A small model that answers yes/no questions on an image's attributes, trained from scratch: encoder norm batchnorm.
Rows from block 8 of the fusion encoder, named by matrix and row number. Rows with one number belong to one neuron. Each number is 128 + 24 x the weight over its row's rms, rounded and kept within 0 to 255. All counts start at 0. Numbers have three digits each. After the name is the row's rms in percent of the matrix's.
# fc1: MLP up (fusion_encoder.blocks.8.mlp.fc1.weight, 768x192), inputs 0-191
# fc2: MLP down (fusion_encoder.blocks.8.mlp.fc2.weight, 192x768, transposed), outputs 0-191
fc1.243 084:119117139123105109103146115153141113121102170134129142092100084156163120093110108109145091092114102132150112126120114141084096137111139103102112114144086121138139152138117098170139113176117156116144140172133172155149103093156088138136113107114133098109101136177087154160137136155143121104099141147113137144161134113145133147104157105129173088152124130163129094097116133149047120164148170098138172099135120128146140162134138169122130110100108145170090147114155133133173088144142129130101162144121168175151101119079138123109144128136109127129125105127100143101139119142146122146
fc2.243 059:155118134156129165099161128147096070140102115155152129132129131117117127139126075094113093141116109129132105117143152144091147107138127135110127122152082129174139138134142188159142118115136192180084138105169138109143122192115131155119073106131103126156139097123099142086107114130107136150162138125124159131093115127135125154110125104121102116145127144109154133131065125159135103090084095104151150160156114140128145137132132128106140079126117164101111155130146096153139128149123125063112120095121130150143132123092123156161135156103108168133177126142122110126122148147130129083
fc1.244 100:140103109123140103151137160162162106149120164131116142120154110090119103096116122123141137151130169158103167087148131117119131110170162133147105107168143126110102079155118130182127093150087159132123101155176094126145176130142150164083121142174130103089139104140161117163082119129129133094100138107115132123151106111074159106117138114136110120099158134144096138097120117173152124178147097135125143123100105137119169143116119125110098126132135120099127165109170148117144126121106104080133132129084146134116126148146123159103178123097102155103142120160116163135124146154084119151
fc2.244 121:110129132127141095148147171143159124126112166161130149108160105094128109097114147103162145154125158175123138090159114094146118101149149174112137128170129129128122103164115137155137124130092155112105085157173098151108143103124122120089114146137104136120138125147162126155097114121107123088088122146107114117139114133097154092119135174121127103109171128156114133131133122183166139171118118131116125095083094157124180127130139137113085138111147138108135170111104137114134133129080116082112119115107127128107101139164129160142180133120080147079148091161094149121117157146074134138
fc1.245 088:119127094146142129114154136148150132135135096145100134122076115158116126102122121128159131114134119144104176130140112131077100120131111104135130110100117123079131124137121110134126108143126128125102142140113131103093139152144151166118140120128128124159127132173130124156130190137173114082139140174148167119132117079156137120186155137112158110128145158125087126060151144124099098133129134093197169114150121121107112116130096135168128113099183153138152157134182129092065123122123087110128083119129137128142092143179130142111099111132145118141156111090125138120132136070105145142
fc2.245 079:128098101129155138092089096124136118106144119140125141136131117140153139120120086101120125123145102121133131134168146138165125126126151121116114146137106107135130118131131137170128101138139159199130112096140121122105120095110138146095130074111089139074149136141123098102130149080139138141162115067144111106125118139177132176106097158178109158102125069099138143092176181158128143114103160130089154114100128166139120147139122155122169131114166139135152124120145122150141130114155154128107119174145154109175103142105131150138072068101107147128169140135120101129159148141129113135
fc1.246 126:153186103149139129136124143133143117182135154117153115078107131118152116162161126108110078079126119142120139130132138152093126126090087163178113099153150147170102158119142139135123125111152186127126121123132183109121095166131105115136138100113130133113100115122131095167149135113133100126162139141106089140130134104121082101098123095124130161115147110096081138174122141202158139156144152119154124113091142139112130151114131097114158111140087147163135121119152079112158151121108109096198148115102144125107114117126138093105107117122147125106131105124131138119103151092122147140
fc2.246 130:082148099129108079173118136098134157146123128110171151147131132141125138144105160101096098099160155122125115131134108163093101086141144124190129081144126130135132168113122130131148114122153142092133114132132145136112108151163170113104124135110095119188098130093173069149126156090143104112084138135135110136110134106110140139119095157125115133112118125089103105142143181138125145092135129095122130080144178116124131113105126107144167159146121138142095153113095124148091146146161152100160151162108142142111118150098140073145114134113153129123185147134156153082139128116139132130
fc1.247 079:125123136142149157131161123082164139142129116115143098145129109137095163093140134149104134165119103144153130139136167134092150122135149123130153113124122166106118177077138117068135118141120147130112139112067137121161127123142111140116117155170138150067126124165153117145106118116090163102102114127114096128148139128106107124142154131095094048121141077088140103199113148139113133109133127134146124101105158090152152133134139126110110137196138128135131156155164094164164119110136119147151144132137101124151149075090097141111151108114121132114079099140138138117112138145151146125
fc2.247 086:118121132127131140147168118113154125141129099107135131155098101136114136098108175130087118159176062107127121139132132138099130142124132100146115138129165166139116180094106097074127122130102151124110152089077166128145095136133124136129118184140158143051116129128135138117112103122110155133104158104122137129119134120104126133181163155117119053133117135114152126191106137156118117119138161131133095124132163127169118146148149124077132154172132161137133140120115083149141105120124145138110149075149104129133154125130111109065143152126151143127107104128117117163098108106108133150
fc1.248 119:146124124079146094167102135114127088141146138136117155119135170179141156103169077137136115092089126136131126074136124144138135142159118145102109102135142143182127114116149102104146138132138143099113122044160178175105134092125113092111108127136157144124097155130117170168146128145157139134131129114115090135128112102128106137129124125108092118136128111125141112059106101091162157114126088132124143142141135121148091119096122131132108097121119131128138190088161144120131146113119142149183145182125113110131119152141128107141125145097121158121119109143139124106130173185139156133
fc2.248 110:148088072142154170133145093112134111128109138165115172123123118118138110125079123122116128123148182145102148091151127133169129147122157126103129123135077122116126143113109146155175108105128148075110100118150141114088129127145142132121113084125101150135123134160119148148111123133128140161085137124099135120113116137153139142125097121079107163168097155144123161127148146124124169166122118113099096144126150083161126125097084088166155126161067120155165128151129100170170111162139120127130129111101127149078127125149131123132159110121111145151098137154077120071151137116128161104
fc1.249 191:170137136166153155093132178147122137098177098139103094129104139117162167120082133082120110120139113122119156154120111134177131141180126153106099138130147193074161169098096113145163144120114177137132125104138139133094113117105120129131140141106137176130104146141126126144143162075152105131128168129086118118072162100122145150110128102161131119077137124111121105156103139141149119106110116136160121145116108126153141108127110087146100107148111091161063146140161102114103152121157123114118122128118126112141127066108138090162140137128157123143128118136141129103126123133153112137
fc2.249 174:143111119134134128122139130135119104112163083102087080125103147114105142112099079125124100112113122153149110138107145119138116171146101140133146112116205124114139171099125169112126134139112157180172184117109166100138108142136109097145119147110102147140158129110111093180128106095125161074124153117114103110136139129149154140146138150163175156084148114109106173117107142130126154092114163154163144114136150110117148157130095108155116112140117105168174133102139123131104148146166106105155106113109125111136100094142141134153099124145114103115072109163155155145112124121143091119
fc1.250 110:124175125150118147158170139129125138122111087127123131147113140107129147110131139101097165111130155145189085078105107138139166131113125097148119135118174121122118148132166103132115118090109209135119164123107142126136154167130093163152088124155089142096126109144112157099158144118174145138097112098118106082141087093114144122090130079108145150090120104131137146193139131145151121145133130090137111116133119125129132077123154128087134138136127154122121148134147145150092143093167147160127129126099124145121118132165092143126126113161135127127090089109142152149141116069132129101
fc2.250 113:096132094162104156174136146123187167130114064144127132101115157126080127114114139130121122122101133154115084110154114173150163134125121151155164088126139141131124160106144103120107072115105151134149152149115143094148124157159119187143097121136073123130142164129128116145150121086153129121079118139099112116134133133115139104126124086140126098100096119146077137177151160157168113136128150091140094119090119116095147073168135105098125155114124147142183083145119136137121133112128142147152133146115122134119144101164102166086124117106149157125116116142142115137144117113129135141
fc1.251 072:105144095125118109188134127163130134123152159112167161113143147133091153123112129105117129115116146143129183104139107130118116085175115138145094129133105157117076115142139080118116123119112134165124121113109129144163139100115130145130120119104131127109112124112155119146124151102143152136115109123119142162198134098161072103144075086147102137141149111076128140150145136124133116112133104149152166132098110115186095137099092105128122112153169136072117122142188157149128130130160145120146136121089070149121084143143158113120127110081150097121137171139133122157127153102129163132
fc2.251 075:125154107124089089159102089138130140126118104150143108138138160135118146104073128115138101147131163173101154118152115127148128109127141085148148162125152136142063167181138115127140149118088104173157133136083153135140120101147138157123078160060087130124127140120117125125106131137147149127125137158099096177148093098128116120162121148113142141136107125114142139179162165101096123176097138157133142102126146144112108081137130165122135155151127085114119113145150101154129130073125136132129147133140086108082105128120125140134157099122176098122137102123127157163169111114136136128
fc1.252 131:111086148117131125143101144117138134152137125120118137128148140101118187113119102119167098150117156116127127118144138133151145132096154101143169108076143128085089101113119174110099163145113150173116123109120134166058135135103114095188111128139137116131142142074140141164134157117122155139145115113118093160150114120131137109131149105116117112134112137162125093136134141080145112101129141125130142108088113111179113113161121072128118127133153180085148108147143157133113127109150106116128145106151149106121127109180115136113142104143090138094152165133139145184205123143111100107
fc2.252 132:141101139112089086162132111136159129134153095165125152116143142155165141086096145117124117131148125164130108123148131131154120158126140108144133133159152151128103135128114135155089162125137090134129126129094090093095116162149121125128116123164109136123143158132158119173129099155137131144149152099120083165112127115122065096123152117155111124125118092155131078138182180083143159152103150193125163139130123118119118135151125086092130131123126134098156103179158107142126154109155100111113131103097149070081142114154105097103082134127085147133151129117158115103118128121153107120
fc1.253 101:156106155141132154175120161084170121114120105120140132121134124149156122094140102100138109089145088092144127131126125137077144117120129147118116152120155125108094171100134144106121105140128157101147152120174117076143125143104116164122129110129160134082172139132099091148180147094131143115102148149159122116040094157165113132160145103148104144070126131110142065140104146127166146124141111134135140120082118123128119072118128132105101145166122143159171159112163120129109141135115136106137123154147134155146134122080173109112100116125144121124155119114132144130133123138177134122
fc2.253 107:148127104118131178164133162105133110144143088102125121122126123154131124131121121091109137096162084107145129101094115113104156130128121154119108134123162109137104171118121105105111114123104138136168139158193158091156099163103119168157135163154164103086152133140122120162150136096153142109101121119139119169060109145144097112141143116168115147097121120093158072128111125105145120121100108156113134160109159145136128102111079136155111128174119150159125168129119102144124093128109155116125131122137124136135147100117185123077099144090115129127153117104133143166140101139191135108
fc1.254 097:165076128147118146093127122123138124175099141111138141093147145171102138126139153096172132128136132102164094107107123088122116132094121159144134161140108126126114123100146126080185109122139139146161118109144114130146114135082118082116173129122138104133115171123153123169131159113143115123162151107107078155089136154124115117104149114169108110151114108161157140152126119153121100121153124175120133090152136125121085151129161100182137093085181136107133086098174132097152117101143139119101167125130172140126159115125130131120122139151108128132138139075106147097108134101140173105
fc2.254 087:105166122085109088151111098080152127088115113096144159135083137128141119166169164105095116146093133178123121104163140149097134152093158111152134100146103163163151142101109116175110142143112165116110121140120159134104108100106129142172122156129146127170131128090157116106087145124117101152127176147115155103124113115115149141167172087102133138161122126097096112132151171118104150103128132140084112136133168148128115150151069108106141135145092125116109087154114157122145125139178142108121152114142135167100122140109132124113134148161148120099145113152149120112146150151115108096
fc1.255 124:098142144158130133167144136139131125173145138132149132120141162084112093156102148134119143160135128168138134126159131093171134098123118105124082122084102184142110141110107143158130111121139183155085107126120156129117094131162105106137118127120155136137149161109098102125130138098140114119123141112120136111164167101123067100114157094171149144119144152120158125125111090157110124096135150117089131153124129142100149124088116125142139076140132121167116132117186135154128104133132106102159126115107113131142147153122132120120180096108136098094118174098111127149082113100062183147
fc2.255 141:130106128115137180129126158085136150168116124120141118143085122096115120117152153168119081125120131133143123157136131105139100146101163167141174072153128152141121141161129127155130137113159127095101117097110097125093125118111095107122162137127116142112137126143123135124136157145159085109105098131111103115158162146161127157149137113138125098148159180127144167132143194141152187146142097069118118110114099141104119131135132101140116094154097087151157147137096155139176119179128127143125122094122104102108122120074145114106114121063127127148153091113161164132137109112126132149
fc1.256 119:089140120140106085156110131118164094134124136113077116157141104130141139155132139174138135145124106123166136124144133120152126143137136136118147108134085125110088104146102166110124126116122136129138131096162145100098149161114101096103085111107103160145139098148148135141129172178109151119118104113139130146096129091140130109082091121115145183100120146108191112149090101104131123157142123140149141149122129115170155130126127155156167111135140177064130106097184120173129144162107144107087124143135132157095126157177120119106099099149101128116143170135134107138116111107096172146
fc2.256 098:152127161139094128116150140139106156112154146101129135133134128116123106109113146083122151107137136167121167108124130158177119142158172171154119128108142120126130086111157155160094078062166151129159085108074073123172147095114115127111110099128126101141090099145126097161113124120126151133148127150152107116127111143109068121139156163143136151160121183132139128113115109117176128101161108133106093131150109130076111118143118143139101147112097091145160139138131078120125120151150112149154121134137166107165120162098082145151132112097129115129146095125157145154140128103117132139
fc1.257 106:143096139166126119131158097132174079116129126122160113135129098094101159148121155089133113108116140133149133130117111124106097139153128099139133198130095136164119112138112106160131107118075132123201111143142118102085113110105094119141134154109126096117106145125121131156113141110152098129113127113133113131120101091141070131097133108131169110146137147156152129141146112142064149104128124117121096119128097179204111163122135133136111093102153172137121116103150163124099107132145100129128156145153144159134104141120118152141183135138156144127117181098114176130154171132117119108
fc2.257 091:107137128113105132136141137125127146117105095120134172122143154191121120168078187146150154130122154107115137112121134101124124140149127120135136123125106117127134127099147142084100169146140127098149110132077139143161152098093116099137159156191164116107154081145167118104114131124136151116109098092113135136130180126077141182129144145082115134159105146152150134128122156101129134082100102117111159107128093103160140126114125130096160098103105139168126101160175122132126136090114139152125113115143150115157152114130128102102140146175138161118136105132124084115121091121084174091
fc1.258 074:143124163146148193137135138103098113166149109148171121101098137121110126174124150133162140157090116102123161112147133125138117187104109150127138100151108147135154101179170125120100113191127124142134136129134183117121114140108113131105126127121143113065154131122099135160140087148125135135139136108089119103097109135097138085170147156145125116106099133141139108145130091132143157107125100166147102092085143131174129101111079099129166104096115150149113114124178122102162149125130150101125123142127134138084128120093131157102178133124097124135113100133153138083122103133094128148
fc2.258 063:164129104150135139163121148134092103120107135130123119145148133130121135139095095093140142121130169134095137122097141133111111107131108134136091127103116116159119147122116109093104127088100156121109146127138133140114156141148130098143085167145111142136151171132086106146183117114117138128061129142139116114120134099154153102112141151100124163165107169128164165152103080157165148124102173113143137149102140114103139137118081140118115107133131128174114149125154099092100136130117067130155153159142152097118105128158195123095108153142132159103112103140128131068133105128091187087
fc1.259 065:162115146110115141150108148105119137167107153177117110130145099167110157143117175189132155147073087095124127137116145125115141119121143133135152093158113137090133150160125141098137120124153118138128144109134103118118115088081132088136159156143143119116155149130143118145120104144132121161139109124139154152111137102098112117170117076149162153134119094155123130089105155129102081120098150076112118120162123153151126152104133142114092150155112135128106141146185081142119116106133109050130132184123147122130108127091140115152078110130109133089139135117170146135115089154118165147
fc2.259 084:099102156129125145150124155126142103116112156134140107143125117148156105154144162147130168111137094092122091135123130174111079153104151121148151112113105159141136109128117132107155129125170160132130131140146092110129113120106136078131120138146159127107145146145110114141135154108119133141149118117154129123097126092110133090165102134122110186126111119131088099088129140133139122108123168116103113108152153134132094153098138166082165144183125128072114159140087070128127162144154166139170147167124121148110130126116152111073110162147110135122142063113147104137151102136092103195
fc1.260 061:149087119134131161119101163148121150129115133138153118113145144160129145092115117103121101159088112135096136098105101121108146122066173155097156100166132117090124108109138140138128124129114159109101131090129200145132085128147097094144101149132143102132119108155097176140113150138113142127123148155169152135110110113148144151109142121100151096146123153118173131156136077185120075129152154110144164134126139118132117111143122130117154140150156131095111158160174069118129137135096126132157148095125151087128111115101107160080100084164134150130151146132089135106134152124115116152
fc2.260 048:117140182083133088110127149107120099138124109142125125133152098088137094117162099112136138116119152115095086154125104166100124138120113100147118142123107201166149082117144144104143095121115139103122118114133135150123131186101139103117102140101098138153107134122153126138148116132162185141141129126106115118137140135156106166137082173167093137106161122141117110084072139134146107135139117150164143106148118115132084113134147145140130146119109120134120133121166138099159091135178176135117083134153122111139126120093125109128114156146144127095162142088088131150087115200123138143
fc1.261 104:149133130130134123135153130092163094089122126116151136117111143085090182133107087148113124115090141149118190107141116139127161107125135120132071116156141160082134192122093117127137091142141179134171146094135111099064158156141084149115148115128129123112138102123123129173125106123157130139108147108134097122086126121169159114147148093110107112123116147179134151164090129134128154164137133095125117137116163147142100116104100122108097129130126132142096118129152152154127108135136077080127119114127160125120106099121137110133132152133145126157094113161162134137120095195161139117
fc2.261 117:162137103118172107137174152094124118088102127154154132095128137099097169147092094142112160120111171152139145126126094124147142117120142134144081105140119144113119212095102094101150118106120125147144132132151111098087120146138120157162173130111137121093123108109125132177096150143148162135111114088116107167107132122129156129147161089113129112132112128152155152145081118094112159161128139147147145125092152151157113115093077106093072129141112118143088140128163157176120111122140097096132097135109127154144122100149132115105112156128122143148120132135173130108135129178145118147
fc1.262 087:136097131138097105162085115159146137168118147122120137157121112132146149103193117104125143095141165089148143106145124112110111140141114132116072137114129094173127132161122145108124137140101156121098108153105085099122134060149105165147174148129107086153110122158160125150123163148141121093130128124112108112073098127134117140155164104110188121096113130094159094094099167113135161119134106116141132095110141140145133138114113126142106100147143100119185132092154164110170153153132133124135102163117115133096150076126171109150130147149131143146137128133146159115139127106140162096
fc2.262 075:115150109109103135088114083140127126098110127148122133128072131129096110123144132132126083098134143130077098117087163118138098119156153116133140126154115119139112139070098128173145124129179130150127089139141141167154107139142117145122154137178106123128107126108130147164120141152108119152076118133164137098150136100145161159113125119171130150135134091128134155169124095178119128155118106192121132098159143133160136148136122100126121115123125110118098128138146138123119095110111076113089148152111172136153107134144137157120127096142105086167137143135079188082105145164161095112
fc1.263 102:101130128109123127134138147118098163136122061139136145101132164154107167137143128132122111160116175121099119113090096142141101101132138110093158096140128111177145119124154135096127139121131132126101174076096103118109136182169164098182125146112164091106137147101181125142144173105135160086118105106144096152140091130148141121126123116111108147125105146099145174164124097129161124114137097091138106151083134105117092124135111152180137141116142123148119168144156120152101134149129123127137139163092089091120154124121143158118117121127142095101070145111118124163142159141113147137
fc2.263 090:136140146102184146134148118125142166161132153127123101103134145126141148112142108142125137118119126159145105103150120146155144070090179129135045123123112124141114140102105140126172158141149133122142181106141103139080097120133146108124099085108146128111174094151162109115159135120125142115175112153131105134051121137128126112096115101122117150184144147108122122135114066107105106158157117089090130145111123112159108117131136118138107155145107139132167119123145157149120122128154134141146122111098091108134160167109122179137142114132144123171098140090091133151164118125128140087
fc1.264 057:102103142106165164132147097121125150159112118134173078111133156138102104094114152119114171107076120095122119105174109130149153137114150119099131123120151120145152077150097107143140101154118160133168090089152133120103108150152094111176116092143141144112149135151154107166145157144127096099136185133102093147148178144140164098108120152132113109131123133155154122127120094130133060130091126148105100135142113125160148145109145160162124108146135104119111146147165160166097128135149086095127145126110138118151109093106125104152138138117131129114116151116133156085146084097172122128
fc2.264 039:118154158123132104187108138108108141145090125111120116100078125153106114146124100143136153104114082144118070133124091121106112138180143126124143139117108118106115160145150122134100145120112165110132132129124098129118144165121147098143097133102140097133135107086135147106101101151131165133154143119122150121127145167137129139095142058089081106136117120127110127166149159142140123098139138149151152121114104120097113112124141161155077086050124092105125081142139126105192137143179118145148133143110143127129144132118157150132087107178096122173146130130139151169102114155120130135
fc1.265 095:105147138125127139132133138107124124127125151139138110078144131121102050093125133078138162105130166133124132085174111108080107118080133146142131107128122129146135148163110137107124118144172159125155112109144115140133145142121125153077163151112168163113101120137156113134146156133079154149125079130133161111102141145164099093117146141104137091094147145083092118140142152149097134121144157122144101126130143116119152193137188142124147134131117084123102114167163132126133113133148120130144152133139168167151161098100136104094140103108143151129149083088081111126088131124144110119
fc2.265 084:119142130139105092118172102097145131109129122146160152160159125101110149134179069149120124103141125109109143121116113156116120081140101097151159161142116146143117119146082080153114139145093106101115192108148135158113107170104132151110142168109128109159144148121139124108085116126165103107164103133162155160129162112107138120134102068118140111100129105160133100092130158143123157100158151154139140149130109135102131101125129149109086122116102140141144156127134159112107152108136139095129125078169071126169154088167087132127119120132104160155125132096132151136130122151111149162
fc1.266 067:153135142126134113140158132127131141124115141122134117138085093149100178128094104105156131125157154088147091100108153123132143126134148097118151137095137103126128118118112123085124138122160207090116145160081125091146073171158145109135112146144120151111117100103137132107085104138158140124110128164159135146160154135093141120156131073097139118087090106131161121130118172149149064108138113153134138120097161153124144132136145122146160185122139058170143120145147109163121122109141134107137116147147134127133121141078102103114148137132167117100149122104124154113119127155169109104
fc2.266 072:144127128091124106131125121146130128132096123106081123148061083143109185146118112120125145108133143119165076100127133143130119138120108115134105120118121174142133151115103118121116120139157120141147157153107126112130110137174181106156136136105125147118100124108123123094161095146157114136123121190182108131123175122089134145136127125104144145101061140124162126121124120182156077119159114157148130108095173136121087166134128149106122195146149050138141124132103168120141126108137107108120127118146101141138116160099137110124104162123125142134154111111127127155128080132154096107
fc1.267 106:166130133152162124115105108097134078151138097111121068134164093144141136101169140132130147125117105127110134129125118173128144133147133168163121124068124100123128107124133120144158132111160108101147125135124107153112133113122113163166124158084112089096142157145123107122135146144082148125178114104158127129109147115143142112140140123137181164121167104087112124096171077123163086138113133120145121137163068125139124128137130129088125109149117123128172133162178165139079069119147117127143164121170090133139131123132103139140127121082115135146097091130166115152124155105120156134
fc2.267 105:127080104124121146093110110124098109181109107110113141110112178137141104135159126129125109124150151153142150148113113169162110118112129107128110127143161137135126104155139152131104135129131119114104103101051113134176145095110160117136142109135134088074146121126133145153110158136146117115136126128156149121156176136125134126118097127184113079104135156146163141175066045095128128113162153109123103149135148112162158108095104157132125102113136135124096146111120097165166186144114120129137130155138119101158118151119138121169167125117118150141128108092089107118125133136110141096
fc1.268 079:083122122165169166152153129094104105092109146216076147124108173143107124127124077143084148135131113083110098107144124101119132109114158117120106126119181135094127153122121146130151166115154160091094136120124175117134093144132160118124139139128091129113116154176135123140166132147158100108124123137110101176091111113135101146136093119093122159124142114120137135128129128107153136136128132157123153092135136129179112084174146153151151095116121133117118125139149091134177119086131153149110110097088148130154150118114165137137137110101122099092152139106106139119119142163151118138
fc2.268 080:201118136158104121131119063123109127116116133116139115100144112099124100113105126105177103123142133125163144122116094133109135125106108088128140119131106121137095151134121120138130113130133195143173125123130109104152131092085125087119140164113113130152156124126127139096125152169104134104102150104131139093178136105112128098134114166132139106121154168154128141145156147122083161112102086096120097122116118122047106142148143132101200134109115136174123157125100138155102173126098114146134159152159095098139088096123168151119161131156121140138140132122144139158135120102126092126
fc1.269 079:136148136129090189151120121148108108155083150114116133137117077120115150131154138120156146096142160096143106151117141103140117144093149122099143105127111147102179128132089119095126094109109167110117163162114122107119131176166123062131126115114133123124170113128126106092106143131141140158146157087142123137162139117134109146122131089126149142123134079143125133084122110142135116115083151131128118163132110117131142086102138170141121125108142104171103174130145149134140108120130144108116141179101155147134108164057113099105165132109151141101166149072122188134147129164147128121
fc2.269 089:130136141114099170123112119175096105161077137132117141150089085129140161169160135134150164108129154115118094169102163113135078109109136117113136111129111159099154097139095130115120092128129110129113155154130131071118144154170098084153112146103144113134127128082101108079122134159173147155156153119141116099153150123143126138135121101129141163116139078126127117085123093175153125140127130134147100152115087094105139110121113150121125148125156104138105195131107128117142102121150136121128159176111160149143105173078113140102143115139135156124143145089142133159151095147164128128
fc1.270 118:149137109102126128126141154133126149126125164121103152164128111137120110113113135139067184097146161075157140106087120111159133122057138158076123116143166133106151126096129102080107132105110167146147127113187112122126138146095093113142096125100110156118129090161100160156144154071126120132154129155120133115143125151135148090117140109116105155111115134156146141138099079107137163181138124149106084092130124114162107090119124125148146129145160126117126101124129142124121138113131080132151162130091114165153141166159128120145107136143169083094113144136154147134147115133120168109
fc2.270 113:129132110133118143146121161108070173113124123129132159138129089141158156128079137097100175107140125105155147095124117109170136122078135150143097091141164112136167144113127121103132134113124085166138123138188097116135116146103124117157086081107134129106113101106104125153166152112079119111121143145130121123150155160140138124135162103132147125077139120108146089110095115086120120156158125175112083124109090142143104134147107148153130177131138123153144090103172160121122113109128099163149179123093094168153165145120100133114131131129134127133097125137124165152158099110133131164
fc1.271 086:119082120135091109154112071143117176127131089090172164113169151149113119126162110146136091163113153139113177117099147101113131132114111144126108118138107129138117151119126159125161104177148124120165146118160120122132138110132144110124123144191127135144126123061104116101087154103093138142145095126146168170143125152119146119138074103089155100143097137122150111123164125122155087128121131147104128145082120134128140124131111084090099113097091167143093133161156112090135158122134131119146098138127121117124121076123149163132164135154117124112109192146158129128135128147127154112
fc2.271 066:104114108124164120130119159120167103098117170111156069150137109055125101158100100119151125116131151142096094172112095165140150121129152097133163114066137111101125121165137091154083155146163155176136125128116138130126133153118103141110081116114110138124097148101145140111138134172130135133109108105122147108117156112120131150111158085156161143138171161144126165172089144148128153125119148149129150110164114145090132131159101111131136116155129110143142110103136116133143107138111131108119120133118103111091137159138091171123099095161132096147121120105150121128104079105191119147
fc1.272 123:111115140150156118167135173104119091107106110141121129128090121116102140093126117137162110130169150143122157103119151166128125095124162106120129119107147149140132110155137114122127102152185164155098130122113106141145086113115151112137111082136097151143128097188157112148105109140141107084182125140142159129143111135121130177161125097134141132144109133071164104122138165120121130094110125104139107123161119143137116106127129115057085134177136142121150174120158105136147133085124120127093096121123131090135099125093079145165137115157144093167116131128136192126128124116159156099
fc2.272 130:080149096143154128089090145132111125149148122154118176181108158126159142109142133111151143158142127110116168127106126155134138128134144093130104110094117090130110123180124156110153096140096158154136146109119125116106096114125140097176137107136113155117178119148115096121130080129117129147164078098121129142164093110149141152177138162140151157108077105081175145127153155116120135115087142171112130148145161170133118099124136121112102108166140108101164146146127076122151116122124112125097097134157097102163136143132077158109107132133137126157106139123138121098102083124126123127
fc1.273 061:172110138174127121161105126119090094161159104124115142104141132132120134170126136143111117112115161142093122134140138184089127115112171119148099163120112127134160137177195093138117110136104126110121193125149142112110152096137106112142115142107100146128138127141145166079127148133115114139126128166160128146143109091155115117162132060129120124138114116120125103156109111158084111142144160097105108093115142131135116086094114166117128116192128137149161102131140130132131094113127124172101151156135148126124088093119104124145111078142175115157125088092117128112131116145163150099
fc2.273 047:155135134129116145090146125133068127124140116134136181073153125095135132130124151163147140114095127133178109139150117167120135107099125081183112147083137160106116116121153122114135132117153169153110109164189137160118150113109107159159185113110171093145107110119120151076145155113115116149160115129112140118135108152179118111141117128119133141130132140146100159118137117130096152121122154113102139123104118122172110065142115178120156108116090101163119110152166122132169165147135089118152090154117094094141140109117115135126101092157145133141113125120108111103117105116130082120
fc1.274 148:143129136146111153125116123143152121132099135163092095110114141106145084112106145101115113100153165105117106107116072069125097091122152120131148089109140161118127166177101155116127126142131132152157135136117132138139193100153152145119138108176147114156095123127142101127119180151194156152072116141066124130131135131152113114110132092129150180128147127179120137108147137128115129122098135142115124170107153133122131128146155177133097176095108144135118102129175167102139119118135103109120180143109145108124106116085131120123096155113114124114132136094100140155145145107118096120
fc2.274 127:110109141123144133095130135140162142103124174156086134120108156123149080106101132102109142112096146103127093109116107156176123112178116103150103112139124185137133139156126144129149103119120097118112147167103157140135121119101124074143103121154102140183097148116110123146173137132139145117158143150132133096100140158125127084128151151145131101094133106089143124143117104119125104146122112128152110089125147172094136159115117113119098130122163141126118148147123122117119168104127074130166160161103132146107142117114101163159074116159096147085120170134099144159174098142182138084
fc1.275 089:134091163130095152130117106212158120168158146127120096103152088157171145115133122114116120133122158111136107152156161123119073104119137114122114093124112133068146147139138197103174120173145135105087098136089130113136136149145100133118102124091091142149132111137154108115094115131119113083077129142123138119152120172125105149127126105136102142156125112089120154139088111173103165085143157147131152106142115111148146126124088133103118121136136160143124106124151137112094108114167109115168104169147129154159109080117133111138122144123115118101161118132137160155146120132134156135
fc2.275 094:096085125139139118111129147133175133144154178139128164107136088134142097114148140122140121158119065083110137140168154116148089121110117132098102115125130143130138159119182138132173117141193108111112084112131110124141123123145145120100112161122092137155130121116121129087111138119143106122074125132112119149129114151111118122164073138116136165110165108109139182124124100185121136120129143140119111129129131109139144109147077106129134116138113164110160109117132124118075089126114136106139125197098114166143106138129146142101142102114135123096185109147138111212153128127135132126
fc1.276 090:119126157099087145117112094126112092118159135101127157088123154124125102092169122084153161126158120113158155088136127079125097139147165128161098115127138149146119115126122115081127097145128141109105129090132145147137166119127077137077103165137136129132158111086173148157153158167168156126110119099137085117148112127155155159147133146124131118088115081136143096115129174092189128127139155141091123139161134142112121167158166113129131154123145142131124117180155116111123157064127120140131119131094117114159127134130159124142132131126086104084107141122116132150097138109134089123
fc2.276 085:127099103078146107142171137116094136097097151110124147110109153108133092103122140106130147162154115129131148115115138112161108143143073087101132103153129090094157141132160109149117122139134118145108144121127138125155123136104123139078123116177136162151111134122145161101145141164148117093162167125147100095105113142107169156123100138115109106120111100131119131127104179165145140111116142115107134116123121149131160160195097112153102131141106094149138075104141139104156109100116125153166133153060096080145159134156111142106151094152112158101150145162121152130131116168162121170
fc1.277 055:129155100169177150109150149129114163155121133111155132113135153090120168147147171136154133120139176128130149099131192182107159151133137129119155148136134109119127120155112137115107134123102148129171153153143132106140095114122135119114119096138125164093173145135140091108142136120104160150095122161115097125159128125130100089114104099149091125079146141117106098104112102128118112125167093090132144148096118139145156117114122095090101132151109132081121159098187118141130093149123134074137135105134128106110114168094144158105152079110164144127097125099105166109112142151124080111
fc2.277 062:126138108172161127108126150140099148143108144115138115121127152132123135192135157122141119114160205132113152132116178134114125136145163157139134180134145112133091112142101122119109111113124133139164161148099140119166096074098117108128118145156092154082153149138134138114140146113121158126108123147107108144136124118153073116109114116129118153125143119160144072111115082135152100161165118084120155116097130144147166122120149112120111139138142121110134163104093096106122074147117166124130154061158122128082141119075178154122106134113103150148097107127114128103096141113144086125
fc1.278 063:117084186114143143140124072126127115144144139115175115137175131138108146070112102146132155163117100191096152122143140149097140135167124115134121093162141112103116154143116109118138178115088122125129132087162098142148127100132137162108103124141159144094185140091147109137142142154104158154142146087098099155168122120127138139121138116150114136096160158164120105152087144130113144120124119108159127122149149106136127145137135122081102118138154100100131150097174143189120087107103102128129136156122093120160100093120129139128130116068160127126108124130111174124098120125121132109
fc2.278 072:119133158121147140129130107134114131110127149127162089126170133132117134075110135149114134164137083191099172148119167139106137138152106107134119139126174125112091137138103123081108135124062134122124138099102139152164085098120111136118135145152178141100177161104142154144141143151099141135131128096108124166135123124130111129148127172148109146108139180192110106159085161117114159135136139096157136129138143114152127116138112140079099135145145124088129129138114135152138085107100133152086151123132090113101088088133167146112160120089147124122135128165075117128122115108113104093